config.toml
encoder_arch = "vit"
dataset = "photos with spoken descriptions (Open Images, Localized Narratives)"
encoder_layers = 6
encoder_width = 384
beta2 = 0.99
beta1 = 0.9
final_lr_fraction = 0.01
Rows from block 3 of the encoder of a small masked image model, named by matrix and row number. Rows with one number belong to one neuron. Each number is 50 + 15 x the weight over its row's rms, rounded and kept within 0 to 99. All counts start at 0.
After each neuron's rows are labels from the 100 images, of 14848, where the neuron reaches its highest value: "colour at peak" is the nearest of a few named colours to the mean colour under the peak; "responds to" is what is common among them. Only what is clearly more common there than usual is listed. The data: photos with spoken descriptions (Open Images, Localized Narratives).
# fc1: MLP up (encoder.blocks.3.mlp.fc1.weight, 1536x384), inputs 165-219
# fc2: MLP down (encoder.blocks.3.mlp.fc2.weight, 384x1536, transposed), outputs 165-219

fc1.67:59 56 37 43 62 33 31 37 59 49 66 55 37 35 62 63 38 55 31 48 43 65 49 48 37 60 65 49 31 49 26 37 34 69 52 37 54 40 40 28 55 43 36 51 01 19 38 22 36 61 65 56 69 22 75
fc2.67:17 53 55 37 56 66 40 50 34 52 51 33 49 42 38 48 68 45 35 54 62 74 48 62 49 60 50 60 63 60 63 43 24 61 54 31 65 49 37 39 22 81 56 40 49 46 60 52 75 43 28 56 43 40 50
colour at peak: white; pink
responds to: text has "sky"; text has "grass"

fc1.540:47 77 70 35 17 76 65 41 67 49 51 59 38 28 49 43 37 96 56 60 65 40 39 76 52 59 47 36 45 61 46 52 29 59 62 52 21 48 69 51 70 45 31 77 48 48 72 65 47 49 58 58 57 46 42
fc2.540:50 44 48 60 27 20 59 47 52 58 24 37 71 57 24 45 37 38 35 65 43 43 92 35 39 17 61 63 38 63 40 36 33 51 61 37 36 60 51 62 62 64 46 73 34 42 50 59 53 67 37 58 35 42 65
colour at peak: cyan
responds to: text has "sky"

fc1.752:71 52 34 30 36 41 33 54 32 47 26 50 50 71 29 67 59 76 69 46 52 54 34 49 28 59 32 49 64 54 32 34 51 61 47 55 58 64 65 75 30 46 40 47 66 48 69 35 42 52 39 66 41 61 35
fc2.752:31 66 44 66 66 62 30 40 34 69 53 60 70 51 65 45 61 35 49 23 86 58 49 46 42 38 44 47 35 27 42 31 47 60 05 50 29 49 44 56 49 42 54 46 58 46 41 44 28 72 53 41 45 58 54
colour at peak: grey
responds to: text has "sky"; text has "trees"; text has "buildings"

fc1.238:27 54 38 77 62 56 45 27 43 56 41 51 47 55 40 52 37 39 77 75 37 44 16 47 69 48 49 50 54 41 66 70 45 53 25 58 63 46 58 39 40 37 53 48 55 50 68 47 62 31 73 64 69 62 38
fc2.238:35 54 69 25 39 47 31 68 43 44 39 83 38 39 74 55 63 61 31 27 70 45 68 78 35 58 51 34 74 26 56 32 54 33 66 43 41 46 43 18 66 44 41 64 28 60 43 68 56 30 81 39 44 63 49
colour at peak: black
responds to: text has "bottom"

fc1.271:41 39 54 40 56 34 31 30 58 65 18 67 43 51 32 51 55 21 40 36 45 45 27 38 41 68 30 50 42 35 48 44 42 68 40 79 64 55 84 81 36 55 37 71 27 52 41 56 58 42 24 64 45 54 56
fc2.271:48 73 49 75 54 41 64 50 37 72 70 23 74 52 39 33 59 61 69 52 70 66 50 49 60 62 37 21 59 50 48 49 64 84 06 52 14 44 60 50 69 43 53 48 40 44 63 56 62 66 42 41 72 46 46
colour at peak: grey
responds to: text has "trees"; text has "sky"; text has "water"

fc1.68:76 66 58 68 03 43 75 47 31 29 48 65 47 36 18 73 31 67 73 42 42 41 61 38 52 58 58 54 71 39 56 33 65 66 27 57 45 89 53 48 64 41 52 67 48 45 37 55 25 32 71 58 09 36 40
fc2.68:56 39 81 53 50 55 71 42 55 67 38 43 21 35 60 64 33 76 70 17 53 70 53 78 52 53 33 65 74 71 33 50 60 86 43 74 42 52 61 44 38 54 40 34 39 38 71 33 62 44 67 36 65 53 43
colour at peak: white; pink
responds to: text has "text"

fc1.527:51 30 54 64 49 65 47 87 77 54 53 65 71 42 44 57 58 47 56 48 58 49 63 44 50 54 53 27 61 38 59 15 47 53 73 51 30 39 46 73 55 30 49 52 47 52 41 60 56 41 56 29 46 50 49
fc2.527:47 53 50 64 74 56 36 24 40 34 69 38 05 36 47 56 28 51 41 45 46 67 14 67 58 65 23 52 57 55 41 68 55 35 49 70 65 55 64 75 33 59 44 69 60 36 58 55 56 50 14 30 56 39 45
colour at peak: grey
responds to: text has "sky"; text has "water"; text has "clouds"

fc1.560:38 46 44 23 42 58 32 52 22 32 24 45 33 71 41 55 37 46 81 27 54 56 57 42 50 57 49 36 66 44 47 66 54 64 44 22 41 52 75 34 31 49 45 45 61 45 64 36 53 24 66 67 72 62 52
fc2.560:47 56 39 44 42 45 45 44 29 49 63 54 38 39 27 48 62 46 34 26 38 29 51 60 24 61 50 71 60 56 70 62 62 43 53 62 70 56 36 39 57 57 70 90 37 78 31 49 35 47 41 61 51 55 49
colour at peak: black
responds to: text has "lights"

fc1.156:35 69 53 54 56 28 76 19 63 42 44 45 43 72 55 74 34 58 55 33 59 56 58 44 53 19 58 53 56 31 58 53 56 67 60 43 33 29 17 60 58 51 55 36 42 26 64 51 67 64 75 41 74 52 66
fc2.156:50 48 59 64 28 46 53 45 26 49 28 44 46 38 10 51 52 52 41 67 36 54 64 39 44 69 41 72 44 58 64 46 35 42 73 41 39 81 82 74 59 61 19 44 48 45 65 54 50 42 37 69 48 69 48
colour at peak: grey
responds to: text has "buildings"

fc1.148:52 58 43 64 36 58 42 37 72 55 22 53 22 59 43 43 57 50 65 51 36 42 42 55 35 69 96 48 37 37 39 96 51 51 52 50 46 17 38 32 36 71 84 46 46 47 66 68 59 53 77 25 61 61 38
fc2.148:28 70 56 51 58 46 50 54 44 69 71 43 47 40 73 47 61 53 60 63 34 57 28 66 49 47 21 44 52 67 25 82 71 36 32 50 53 44 64 31 90 23 54 45 96 62 87 39 65 55 31 46 67 80 20
colour at peak: pink
responds to: text has "wall"

fc1.585:29 62 66 45 50 71 40 66 61 79 69 68 59 55 38 61 47 66 57 70 60 46 57 74 42 57 75 75 57 27 52 45 10 28 25 46 33 70 40 53 51 63 47 38 50 43 59 57 40 38 46 18 72 25 63
fc2.585:32 66 45 34 65 74 39 39 58 55 27 56 65 77 44 62 69 23 50 38 43 46 34 50 61 61 36 75 80 55 45 69 62 52 46 33 52 63 18 66 62 66 19 60 21 53 48 38 51 60 38 64 51 79 27
colour at peak: white; pink
responds to: text has "text"

fc1.429:45 58 43 66 33 65 68 31 54 67 30 49 46 23 47 40 55 61 68 40 59 29 56 66 57 45 43 76 59 66 48 25 43 28 53 61 60 83 44 38 36 21 40 50 51 49 29 44 65 32 51 38 67 62 62
fc2.429:33 66 45 39 70 62 22 67 72 63 31 48 29 55 69 51 80 42 26 67 39 50 61 14 57 47 48 51 45 53 60 46 27 32 44 62 30 40 73 61 54 32 71 29 38 64 25 41 59 80 38 18 42 43 29
colour at peak: black
responds to: text has "black"

fc1.446:50 65 58 47 30 63 21 33 37 50 44 51 57 60 36 38 60 63 67 64 61 30 44 40 47 28 44 82 42 42 24 36 74 36 49 54 48 46 49 31 32 60 47 36 43 47 39 40 77 46 29 50 56 45 38
fc2.446:54 33 39 54 66 54 38 50 55 55 46 84 48 57 65 52 20 62 37 38 44 48 59 54 62 63 34 43 48 31 76 68 43 30 51 37 40 34 38 37 59 41 62 42 64 46 81 53 61 62 77 67 68 36 41
colour at peak: pink
responds to: text has "trees"; text has "sky"

fc1.252:53 59 22 69 17 49 53 49 84 27 46 63 46 45 51 54 43 51 55 12 35 38 57 35 43 30 23 52 47 78 77 59 49 35 54 70 29 27 48 69 48 37 68 33 45 34 74 35 30 66 43 46 43 67 54
fc2.252:50 62 54 24 60 44 46 72 29 57 50 17 33 71 63 49 30 51 67 46 58 61 40 39 57 56 47 30 63 56 40 48 38 37 65 46 66 54 30 59 24 66 64 79 51 45 60 26 34 30 53 68 34 50 43
colour at peak: blue
responds to: text has "man"

fc1.425:77 52 41 29 64 33 42 52 52 61 32 73 60 36 49 26 72 34 68 80 49 70 44 47 37 39 36 22 51 38 44 55 87 64 49 44 45 19 66 46 48 29 20 38 50 53 65 79 51 59 49 45 41 80 58
fc2.425:74 60 44 46 42 26 46 72 40 49 52 36 66 37 57 43 38 40 70 59 56 72 58 40 75 70 52 30 74 47 38 47 30 40 47 70 36 87 60 38 49 28 54 73 31 42 60 68 70 19 35 35 40 51 60
colour at peak: brown
responds to: text has "trees"; text has "sky"; text has "plants"

fc1.208:32 29 23 32 36 40 60 57 48 25 61 49 57 33 48 51 63 51 29 68 55 71 51 38 68 50 54 68 35 54 77 70 69 24 44 61 62 38 34 61 32 54 30 38 00 45 47 52 55 79 30 61 73 53 24
fc2.208:38 32 67 52 36 39 34 52 59 41 44 81 41 67 29 48 39 44 65 45 51 28 42 28 68 72 35 75 50 48 56 98 39 58 27 53 40 75 29 61 74 40 42 43 80 31 67 44 57 38 61 54 66 49 42
colour at peak: grey
responds to: text has "sky"; text has "trees"

fc1.6:43 65 53 53 64 39 48 56 59 81 49 48 49 45 47 47 27 34 52 41 34 43 53 26 79 47 31 64 40 74 76 65 71 32 68 45 56 77 70 30 63 58 59 64 57 48 83 35 46 60 53 46 53 53 39
fc2.6:53 52 78 70 38 64 51 32 68 32 57 45 40 54 59 59 47 47 23 59 64 44 51 36 59 52 18 54 44 54 41 59 60 48 26 65 58 38 42 74 60 49 56 46 64 34 50 51 69 62 50 55 50 51 51
colour at peak: blue
responds to: text has "blue"

fc1.182:73 68 41 43 58 49 51 67 60 56 51 69 38 74 25 31 56 53 43 38 69 43 62 55 55 64 51 57 59 69 36 59 82 35 64 54 37 57 31 49 47 75 41 66 99 28 40 52 63 27 61 31 55 53 30
fc2.182:47 39 60 63 47 29 51 27 69 29 26 71 46 49 48 50 54 27 74 48 48 67 46 28 94 44 49 54 59 57 35 38 59 49 52 46 32 43 26 81 14 58 26 59 60 80 77 69 05 54 30 63 36 60 64
colour at peak: cyan; white
responds to: text has "sky"; text has "clouds"

fc1.737:74 38 50 37 56 64 41 45 28 56 40 21 28 55 40 38 50 47 60 35 51 34 30 36 46 50 41 49 67 52 59 60 41 69 37 85 70 48 54 11 34 40 43 51 55 33 63 37 51 58 62 39 33 57 56
fc2.737:43 55 73 81 60 55 35 69 62 73 43 53 71 66 56 52 66 23 68 60 29 49 40 55 43 47 53 47 49 36 58 57 41 42 38 57 45 44 60 49 42 56 47 72 71 42 36 54 40 58 49 63 64 84 52
colour at peak: pink
responds to: text has "wall"

fc1.183:44 41 45 86 43 71 29 89 66 57 50 48 49 70 26 51 18 40 51 56 49 66 47 66 54 34 48 59 41 24 55 20 36 51 38 73 59 65 44 62 44 84 70 42 73 31 29 47 61 62 60 58 38 46 62
fc2.183:44 44 67 39 37 50 30 16 25 22 58 46 42 20 64 55 54 73 33 63 49 45 68 92 44 69 68 44 69 61 28 76 48 42 29 31 48 65 48 41 92 13 57 36 51 36 72 68 22 40 59 47 44 60 49
colour at peak: white; pink
responds to: text has "text"

fc1.350:48 34 40 60 68 31 66 51 64 45 52 02 42 80 55 44 63 43 53 21 35 36 38 20 85 33 42 60 31 68 15 52 48 45 25 61 50 43 29 61 59 48 55 67 71 58 56 35 50 57 57 21 55 51 40
fc2.350:33 62 52 57 34 47 35 22 39 59 67 45 59 42 20 47 54 64 73 10 48 32 60 29 28 56 39 27 58 45 56 56 62 43 64 48 33 53 62 58 53 32 55 73 60 30 38 40 69 55 64 40 45 58 32
colour at peak: black
responds to: text has "guitar"; text has "playing"; text has "musical"; text has "lights"

fc1.487:51 62 28 64 52 51 74 48 44 60 60 64 72 44 08 50 46 53 59 41 41 55 45 58 73 50 68 28 53 44 70 44 64 44 60 42 52 37 83 45 46 44 30 41 47 47 72 30 15 57 55 40 54 24 42
fc2.487:57 40 65 41 89 39 56 61 43 48 65 59 52 57 48 38 35 30 34 70 60 66 52 50 45 26 54 74 49 45 70 84 74 17 56 71 47 66 55 46 58 51 32 92 53 44 45 45 54 39 42 55 33 23 54
colour at peak: white
responds to: text has "sky"

fc1.462:49 36 51 43 16 47 61 27 45 36 54 44 56 57 62 28 58 59 40 52 56 41 55 38 51 39 48 58 42 38 60 61 58 65 63 55 07 63 59 55 65 36 56 58 30 46 54 86 66 45 28 53 65 44 37
fc2.462:42 24 65 72 61 63 46 57 35 22 52 53 69 53 57 52 28 38 41 37 25 59 52 64 32 68 43 20 58 51 66 62 41 30 43 43 69 68 25 49 47 34 29 56 19 56 46 61 57 34 39 50 40 61 62
colour at peak: brown
responds to: text has "wearing"

fc1.635:77 48 67 49 38 22 43 36 45 60 47 66 37 59 67 71 43 58 42 62 38 53 56 22 52 35 45 47 54 28 61 26 42 25 39 55 54 77 39 46 34 49 71 35 59 59 57 34 72 39 60 50 18 16 47
fc2.635:17 57 69 25 78 32 52 41 55 61 52 67 38 63 36 54 52 42 52 31 64 65 51 48 36 66 28 51 43 48 47 43 41 61 27 46 61 52 70 67 60 30 43 52 49 57 55 42 52 35 33 31 44 32 10
colour at peak: white
responds to: text has "sky"

fc1.473:43 36 36 51 52 22 49 84 64 50 51 35 20 56 29 43 35 52 65 39 48 66 25 32 82 34 52 45 45 44 51 52 67 28 66 63 22 49 62 42 66 49 60 43 67 51 50 48 40 44 75 54 71 48 32
fc2.473:45 40 70 76 78 81 58 53 35 55 68 33 46 34 66 53 42 49 54 64 36 58 62 59 62 30 53 54 69 43 67 75 50 45 45 56 35 45 76 56 49 60 58 48 41 41 49 45 54 49 60 59 28 56 73
colour at peak: pink
responds to: text has "text"

fc1.262:64 37 54 43 27 53 50 65 27 64 25 72 17 62 40 66 58 69 58 57 61 43 46 65 31 44 49 48 23 36 61 44 42 61 74 57 54 70 78 65 51 61 43 24 65 60 62 72 54 55 24 62 88 72 47
fc2.262:45 60 33 45 65 47 14 79 41 61 52 75 60 70 42 44 51 46 69 31 52 62 66 60 61 48 52 67 60 55 35 53 50 50 73 48 35 51 67 22 62 49 46 55 44 43 44 66 62 51 38 55 44 60 56
colour at peak: black
responds to: text has "trees"; text has "sky"; text has "grass"; text has "plants"

fc1.608:19 30 57 73 41 49 53 71 51 50 49 43 61 43 71 26 51 55 70 51 61 27 70 49 53 58 28 49 60 79 44 45 34 46 29 70 52 34 46 58 44 40 64 62 61 59 56 41 76 62 65 42 42 53 48
fc2.608:64 62 20 37 25 43 45 56 22 46 72 78 27 40 25 59 69 37 62 40 49 40 53 50 51 40 61 49 90 57 67 75 40 68 28 65 56 36 60 34 43 55 58 60 39 39 58 07 66 49 52 40 45 30 30
colour at peak: black
responds to: text has "holding"; text has "lights"

fc1.727:55 49 67 70 28 48 24 33 26 52 44 14 48 29 56 76 58 55 63 41 52 51 32 54 54 64 39 57 33 39 27 68 39 69 56 64 82 49 72 62 40 34 52 25 62 43 63 39 71 47 46 61 41 45 43
fc2.727:37 37 45 25 60 51 27 31 48 67 68 36 64 63 43 20 47 30 84 21 80 80 41 57 53 60 38 58 54 45 29 47 34 64 26 06 49 47 41 64 25 44 22 49 32 27 66 38 45 28 64 54 71 54 38
colour at peak: pink; white
responds to: text has "sky"; text has "water"

fc1.517:43 71 50 59 46 69 29 36 60 61 55 85 25 37 58 52 74 65 56 21 66 42 39 67 60 57 54 65 41 53 69 51 58 76 61 52 63 63 53 21 50 21 82 54 46 43 30 37 72 61 44 45 52 56 70
fc2.517:57 70 64 28 18 40 42 39 43 26 50 29 72 25 36 32 45 51 60 41 52 42 43 61 26 46 56 46 75 77 27 73 45 41 37 56 70 51 66 46 67 16 70 35 57 59 56 49 39 49 47 47 36 33 41
colour at peak: white
responds to: text has "text"

fc1.695:55 53 76 58 53 82 70 35 43 49 27 35 67 62 44 64 44 38 47 24 46 48 47 74 86 34 15 68 50 39 64 53 37 55 20 43 57 38 55 50 73 60 62 31 54 46 45 22 45 62 56 58 66 44 57
fc2.695:42 49 60 58 57 55 18 62 48 45 53 47 30 54 58 44 44 59 81 67 42 48 71 69 52 65 43 63 61 77 22 64 95 17 41 24 43 60 65 38 64 63 43 42 56 73 52 48 77 49 46 53 98 47 17
colour at peak: white; pink
responds to: text has "text"

fc1.644:50 36 64 46 38 91 66 56 49 56 45 54 45 61 56 46 54 56 32 36 79 52 58 45 54 51 31 47 65 28 50 57 43 44 64 55 50 64 30 87 38 78 39 31 52 76 34 60 49 64 21 53 43 27 54
fc2.644:24 45 46 46 30 49 26 74 58 82 46 48 44 64 34 23 76 55 49 36 52 87 50 46 47 48 60 77 56 52 51 38 55 61 31 31 51 22 48 69 24 60 59 64 66 33 67 63 53 83 72 49 51 45 38
colour at peak: brown
responds to: text has "trees"; text has "sky"; text has "grass"; text has "road"

fc1.518:38 25 60 41 39 43 56 62 82 51 41 58 65 83 70 54 41 47 29 67 67 23 52 27 44 14 24 30 52 65 56 31 46 29 66 18 35 49 28 67 45 82 64 17 17 55 68 44 41 57 33 38 42 27 37
fc2.518:67 57 65 46 16 64 46 34 13 60 46 43 63 24 34 57 52 54 63 52 74 51 52 56 39 30 54 40 51 61 42 58 61 62 60 42 44 47 77 55 50 35 29 43 81 24 37 27 67 54 49 68 81 58 21
colour at peak: grey
responds to: text has "sky"; text has "water"

fc1.647:42 57 98 39 46 38 63 49 49 53 21 35 42 67 72 40 60 62 48 47 49 38 79 35 67 61 55 54 57 17 35 91 46 73 63 33 62 49 37 64 57 74 54 67 49 58 50 55 33 45 69 48 30 37 55
fc2.647:28 38 61 76 34 39 60 73 64 74 40 34 72 67 62 54 41 31 58 27 27 40 55 46 30 56 45 26 73 44 37 19 79 43 44 49 53 51 49 51 48 45 71 44 78 43 65 75 42 46 49 66 56 59 40
colour at peak: brown
responds to: text has "people"

fc1.313:40 31 46 51 41 65 54 53 43 19 57 41 69 38 43 60 00 46 38 53 50 40 54 70 39 36 43 55 64 45 77 45 38 71 36 67 65 62 53 62 48 65 80 45 72 58 47 24 47 63 74 46 44 70 50
fc2.313:49 70 60 54 38 23 46 25 20 25 58 42 34 21 71 57 57 73 20 52 42 36 57 83 53 53 81 43 59 48 56 78 47 39 27 31 51 60 44 20 95 20 60 51 47 41 61 50 45 61 48 63 51 58 34
colour at peak: pink; white
responds to: text has "text"

fc1.221:61 40 69 43 28 59 47 58 48 49 68 45 33 37 55 42 39 74 46 46 29 56 40 53 41 18 64 57 43 69 56 32 46 47 11 70 34 83 70 29 53 45 44 53 52 60 74 27 44 42 77 45 50 81 29
fc2.221:59 34 40 51 70 30 63 48 60 75 73 17 52 56 49 60 31 34 85 56 61 75 35 53 56 27 56 41 42 60 34 55 62 12 41 68 70 32 73 48 55 46 44 52 38 52 58 44 73 54 51 54 59 53 52
colour at peak: white; pink
responds to: text has "text"

fc1.81:58 73 43 46 80 65 83 30 38 25 68 35 67 53 66 34 72 56 41 65 48 48 57 53 50 21 63 66 53 46 60 57 49 26 48 76 36 59 78 49 31 46 42 40 38 27 62 48 54 18 40 73 52 51 51
fc2.81:32 53 33 57 49 44 47 70 68 52 49 36 57 53 33 73 50 33 08 28 43 50 12 56 29 63 50 52 50 30 41 42 44 52 48 33 65 26 38 44 67 59 57 62 45 65 38 89 66 64 50 45 46 43 53
colour at peak: grey
responds to: text has "white"

fc1.3:69 30 53 71 59 61 75 69 34 84 36 65 29 68 64 24 56 50 46 35 54 64 46 53 51 61 56 65 38 46 50 34 73 61 45 61 84 66 33 67 73 71 46 43 62 90 57 62 58 37 38 49 62 51 44
fc2.3:22 63 72 60 21 65 51 70 41 58 22 61 51 50 53 70 32 48 35 15 37 75 54 72 31 34 48 45 43 43 51 12 41 59 68 58 32 46 67 72 07 56 39 67 52 42 35 94 50 56 69 47 69 62 63
colour at peak: black
responds to: text has "trees"; text has "grass"; text has "plants"

fc1.597:38 34 51 53 48 57 61 55 54 50 74 79 65 56 40 54 56 56 68 21 72 42 59 34 58 31 35 51 38 39 58 56 47 06 70 59 48 18 51 68 72 38 26 62 79 39 80 64 25 28 61 51 50 56 69
fc2.597:73 76 56 39 46 64 41 53 58 36 58 53 22 59 56 67 63 52 44 64 36 49 33 57 30 51 72 43 37 37 67 53 41 71 26 51 51 72 38 58 62 60 49 50 63 27 57 36 53 33 58 28 58 55 43
colour at peak: white; cyan
responds to: text has "sky"; text has "trees"; text has "clouds"; text has "grass"