config.yaml
model: "masked image model"
encoder_layers: 6
norm_pix_loss: false
lr: 0.002
precondition_frequency: 10
lr_schedule: "cosine_restarts"
Rows from block 5 of the encoder of a small masked image model, named by matrix and row number. Rows with one number belong to one neuron. Each number is 128 + 32 x the weight over its row's rms, rounded and kept within 0 to 255. All counts start at 0. Numbers have three digits each.
After each neuron's rows are labels from the 100 images, of 14848, where the neuron reaches its highest value: "top examples" is what is common among them; "patch colour" is the nearest of a few named colours to the mean colour under the peak. Only what is clearly more common there than usual is listed. The data: photos with spoken descriptions (Open Images, Localized Narratives).
# fc1: MLP up (encoder.blocks.5.mlp.fc1.weight, 1536x384), inputs 192-287
# fc2: MLP down (encoder.blocks.5.mlp.fc2.weight, 384x1536, transposed), outputs 192-287

fc1.274:092132124158158193176121166160158054068133144114097133169173141153109176117115141134114136126129105122095165116105104095126051087100119086166145146143147141128137094190134138032156061141180150133109171098165150082162164159159102143115149123166147155142109060156148131134156193072128161088
fc2.274:148135154114175077112139173167130140162149174092125149140056116070073113146130122137103099081134128144154146131075153135145120111183188168086135086090098123143099168113085103198131124191142108153101169099132128151151146144134081096135110101180126136157082135140146137106116132110109113148
top examples: text has "wall"; text has "sitting"; text has "table"
patch colour: grey

fc1.343:138153107114150130161205095129124113132120164049132144166161128140126080119133139159117165130128129137125145130116168162137087175114170077088154085153111111049067118132147106144191108156203156112105133166151134148119126147092145160139187089156076142163029153110129128139143160135096154172
fc2.343:110079105186089155122088107065142152092111103115128140085109145109132103157077106100086122114135168123119132136142129107127162156118136107127129115087196108048128104098132150158103095054079112132131123122108169145125122111127149076105151133181108136135156197145081136116132075175212102154
top examples: text has "trees"; text has "grass"
patch colour: brown

fc1.474:153126171064093125127091176069154153115125142067211148127073094103115162087081159126128108164189176100121137111138125146142125127102084096118101109113128119098126120048144158131095179155060144143123152139155122129110080172097114117057119118061146157084136166090169141098103112167091147118
fc2.474:115168105176188079122170077110110105226042157176113151085164165154158076153108136127101134137156172147171114123166107125134105175135130169096130109172176151115125118094147140096136108103168187139111161126074132125140135101180153121159073130132146108136093108134092080098201145168109109150
top examples: text has "text"
patch colour: pink; white

fc1.573:117152177196116141078182136136093103065131121186100104105139126212178095070161082149166103106147192160113153126106067134149086140116155115118092126138133131120104129152178121109109114128126083118126122120160164171145096074129083190084175166155156074124087133175118161139127148157152138136
fc2.573:176126136101129134154177097109160180160108137120171190098085109133139102159123182114112157145120071152176150181091132123155125125100082163116125146105140168142167121080122114137146122129145140160099163118162158148095122149143184126076130122158138152116157112128091144122118147143103154146
top examples: text has "wall"
patch colour: grey

fc1.288:082131141150109174053165145153149124173143134155127108090121137090126144129151081123103153161083148122180188160075154067109169114122097067089070102143151131147131150177168158125135170129099195118182098139086107117168116198131094111120154130238146127120156113150094148143123043174186093114
fc2.288:114128081119111185158139099104109129162116213113108128157098126119095125146163159203133107138096148116161103099141165118088100102153089157174114128088151111104109103061047117121158165137153126133093119163128139118136147161161157108127113102098153118149137082151124108088133171169098163087
top examples: text has "wall"
patch colour: pink

fc1.681:120198102157136121184162107154079120138088166142206097108117086122184062147076141174111131140158110122136146150133193140073062059089130156111137122147130103090110063161152082143137095160196155128112153148161117169118133116078150102129073074123062132134066160108200132157112135100128090150
fc2.681:102121076139116156142107107158158151111096072129127147162155100141130092102108117081135169095158137099104145148138133138137142147133144094143166138053205111122149123113150147087077138059104133193134154144112110132113113182131143132103146158142125109144138133179123137120153136146150210107
top examples: text has "trees"; text has "sky"; text has "grass"; text has "water"
patch colour: brown

fc1.304:094149147138126142091108113106101105119144096159114166217122103131117158100081129060136079131086111113128185092120068128151160133050056141078092148161114181186130098141129156162117108158159112177178173121151163135158098098124154111099111150133124142117115086116140165145100179109172096094
fc2.304:080091128147124119083154141113208110145103126146118097104083107114102114165104107180234164099140112122081051176127124190167177133074115130140131092156095110096092173169052141100077150099143146113124138139090149103085165175153126102200164122132126072138111143130115133130192146140112179156
top examples: text has "sky"; text has "buildings"; text has "road"
patch colour: brown

fc1.215:136099177129114089125122114061153126103125110122214110126132104192134176141155171162175132169131129165123107127109132107142118157087151189126143107113129144177178125080132120174126187155135100167099161126140151135181061095097075191147137165150080104145134119110082138143093108145162101112
fc2.215:072092076161159135111082078165146160216083108147126103089122170099127134084134106106130087088115094098160123130111113149125170115150080125174154172210116059145107146154117121109166046157174079109118104088149134071104114143185159141063078100094128108065094076160164153131174105079117135144
top examples: text has "wall"; text has "holding"; text has "sitting"
patch colour: pink

fc1.358:135152182145141204130122187147131127110109105196161140162116161077126127184145102115152146134069128127130115119148193161125138156148114061142136144161078175194130149204163156154147112136091083156109123141161109103127060126152174160136088140162166161118168103179132140140098098149078162102
fc2.358:073141179127183114066137123157146110154095143109112150147090135158181126071165115086078133084177150151223160130105104101086067154099117129103110078076113074085184085125147114133145122104147158155158116077148130083163161115088085139124162119155109075137138133111078093122126091058144091116
top examples: text has "sky"
patch colour: pink; white

fc1.498:154121130140129177131092177119159150139073111104115117084091106071148146111070143130113142196130156129113100104066092157131111112110139097137138088171145105116107149088089113158128076110158092136122135131094122130104143149122096147086079083100143113135092143078102133159177157148131143138
fc2.498:083121117123118144122117100112075111142104145068175095171134101141116092157149152098139129081127128129161120126211150110094108171110100172101135128125151075098153103115161177149101111091066106136131146135069143152130061119156165168113108184118154104110186082153158090111158113171089134126
top examples: text has "text"
patch colour: pink; white

fc1.339:131094111122109146165139159124098178177128143110145086056059122126148155168084159133136147163079103091151125125094127110082106150144155066103169110119161114153092147107147144103107117110090137069142140157032112154125127100124112152119114140186103073167156101123143076126135155080094136116
fc2.339:147166084134054200118119092166134112124102147117143140178154086142114086084182113141136139136155128132114160115121152117128118117122101154134140127151136156093128170164130193129129104079116138153105122122189139128074178107155106166129202141108124123143163149128108187140134104073189167169
top examples: text has "grass"; text has "ground"
patch colour: grey

fc1.250:111110086144109154116121141195119126151104098063124176151112079128081160101046236100147140161096108115171121130112115131092131103115126037110206148139130128082199188161145135131093087151138144168127093119149110098115141169098134112077116085069121096092138115069167166123161091134098145167
fc2.250:135162160100131143158117120107135132104170179139142164113087116133148111185185080091120019099116125159145088054122115101099110173144107172122126107102192138164116099116130070135103133132094103185109135136178120185118113096115164151124142165090129074090123148172126104109102160133088124135
top examples: text has "text"
patch colour: pink

fc1.622:122119121159099127174134025153105132130078096171118111104134135143164112142154183127180135139149136092206147116136115140165079113125125112146096117132141121125129101148106148085133178129097074104138184170090087169163126102111096144106130162144164112144160094173122165138042118138113160090
fc2.622:102156179124167148143200104175119166150091163151179144113160157108131059125112137132096118132103084122169162135154143093140081104122129105063160107137163119139123104135126154105116146140151191138080123127188140082135162140116162161090094148146123118089137124117077156115132118089098130163
top examples: text has "road"
patch colour: grey

fc1.641:186137062111101048186130138120127147082096132150094146112154072103118158089113124162111162095120130152186155151127191124086141101140096067123066121209071121118131169089118100184126124121147166130153141133100100101117122118096126077098127134116134158129185177095159160111148115179088175187
fc2.641:122093200078163076097132167200126094143120140086165088124165085239127077118099104054137119144119160149132088157088098094121099152147087172137082096083150122107144088114127103134110102114066093146077041145167097171116091126166159130129121107131116125100117129190171102130159123102126080135
top examples: text has "text"
patch colour: white; pink

fc1.392:133115121072112172111119165109183149137130127107114163116103118076138135107090186159131075178092059106150157101153159112102177145078134083090156104146089167015090102165183083169151163088096116165126147139096139113107117153090096092079139100132165143121133097084165118087189123167144148164
fc2.392:149153085183181136105106126143065142166133171090097132110123137176122095152136078134066163078124134146101174121137142120121075206146147127119123113146163132097173106057106104143081145085069068112105079153160114127098106119188111120152083193104112125186144127126123127121055108126143144146
top examples: text has "text"
patch colour: white

fc1.514:057129174142145136124098200164081214154142122185136110150077129127255094133097168094163104133110139104111060090112080101121168133109106169116145100150174176133173177157164157120155082090105107123105101165073145141162147167089100179114148149120208130111132163169120127190103146148125164085
fc2.514:162093076144138153108159097152103150134101079132150079157176144133129163116163139159089111147108120101145127092148187128155176106131139152162173211171127082166132158112147156132071101096129097082157139094160097096070154069171108131080162136147122090121136155149146108112124163127132135132
top examples: text has "grass"; text has "ground"
patch colour: grey

fc1.145:108150197209148081086172152095096175177198118120083136140187138153110121056118123110156157111100113131145121141105179109127178134086147139113145094142122101157142120105148116102152164108132100147138125090133103051135108133154087125111170163117115073112096143139209148147163160135123098108
fc2.145:125133098119126134103154143196133154055089131134094096127109161093104099180140148136098056119132150150147110119110092181128110142122083158175123137126110167146117192164200139100113060128130142146138122103130138123111133120142093118069169126127159140142134102152078110119129150144080086155
top examples: text has "wall"
patch colour: grey

fc1.143:117097109164156113091114076159086182071105150097159110135080137130184095141180091109183168127154102114124159129156092198082101113119145158127135201123238139166149139113128184111142121170158191144165131093114171127135129147123154151119143170087091201077057146162161161122101087145114126107
fc2.143:113064117103141115126253075133128190127117109123126180106131144173115102135100137131093151155057143152151104117127119182079155120131120120097137148108132200115147166107136124107075181156113060087126135145178162114137041185179122080117141140108122163138210116138094167135142151107153146126
top examples: text has "road"
patch colour: grey

fc1.236:083164119132077136197132153089076178080099061111108116125126157110135171118113144150125097178153125128129164146115101103120107147122121157144159135113184177134099227127119146176047174113084166098159151142088119123151144157131152090104122094100165164169174071157105099135157077135094104108
fc2.236:099122088157099124117135111060154137118087215106183097164141173143097108108151144130130216130172146124121136093111163142168127114089169169077098123155090133134133135139130137155141108087133090149151093100122117106096096090130094111088110123142143079122172100130147169105131109148148208097
top examples: text has "grass"
patch colour: brown

fc1.365:092142082095088111175145149147140114175131119189068055145133151140171071075102136145124141137174109111163160106089165106106144110069090133096090107146126121086111130105141128149153104066176111153164121151108165082124150143132054116063158190159177121084163111126177101123074129111156158126
fc2.365:120136172162161153148088134136150131136113129090124163144141099169133063116146136108093161114178131152179144153121123100169151164160103161136095125089149147145144163131068177136091128215052100128099127179186115153109080117165149129122082139124107139145136064132099076135107081144145125156
top examples: text has "text"
patch colour: pink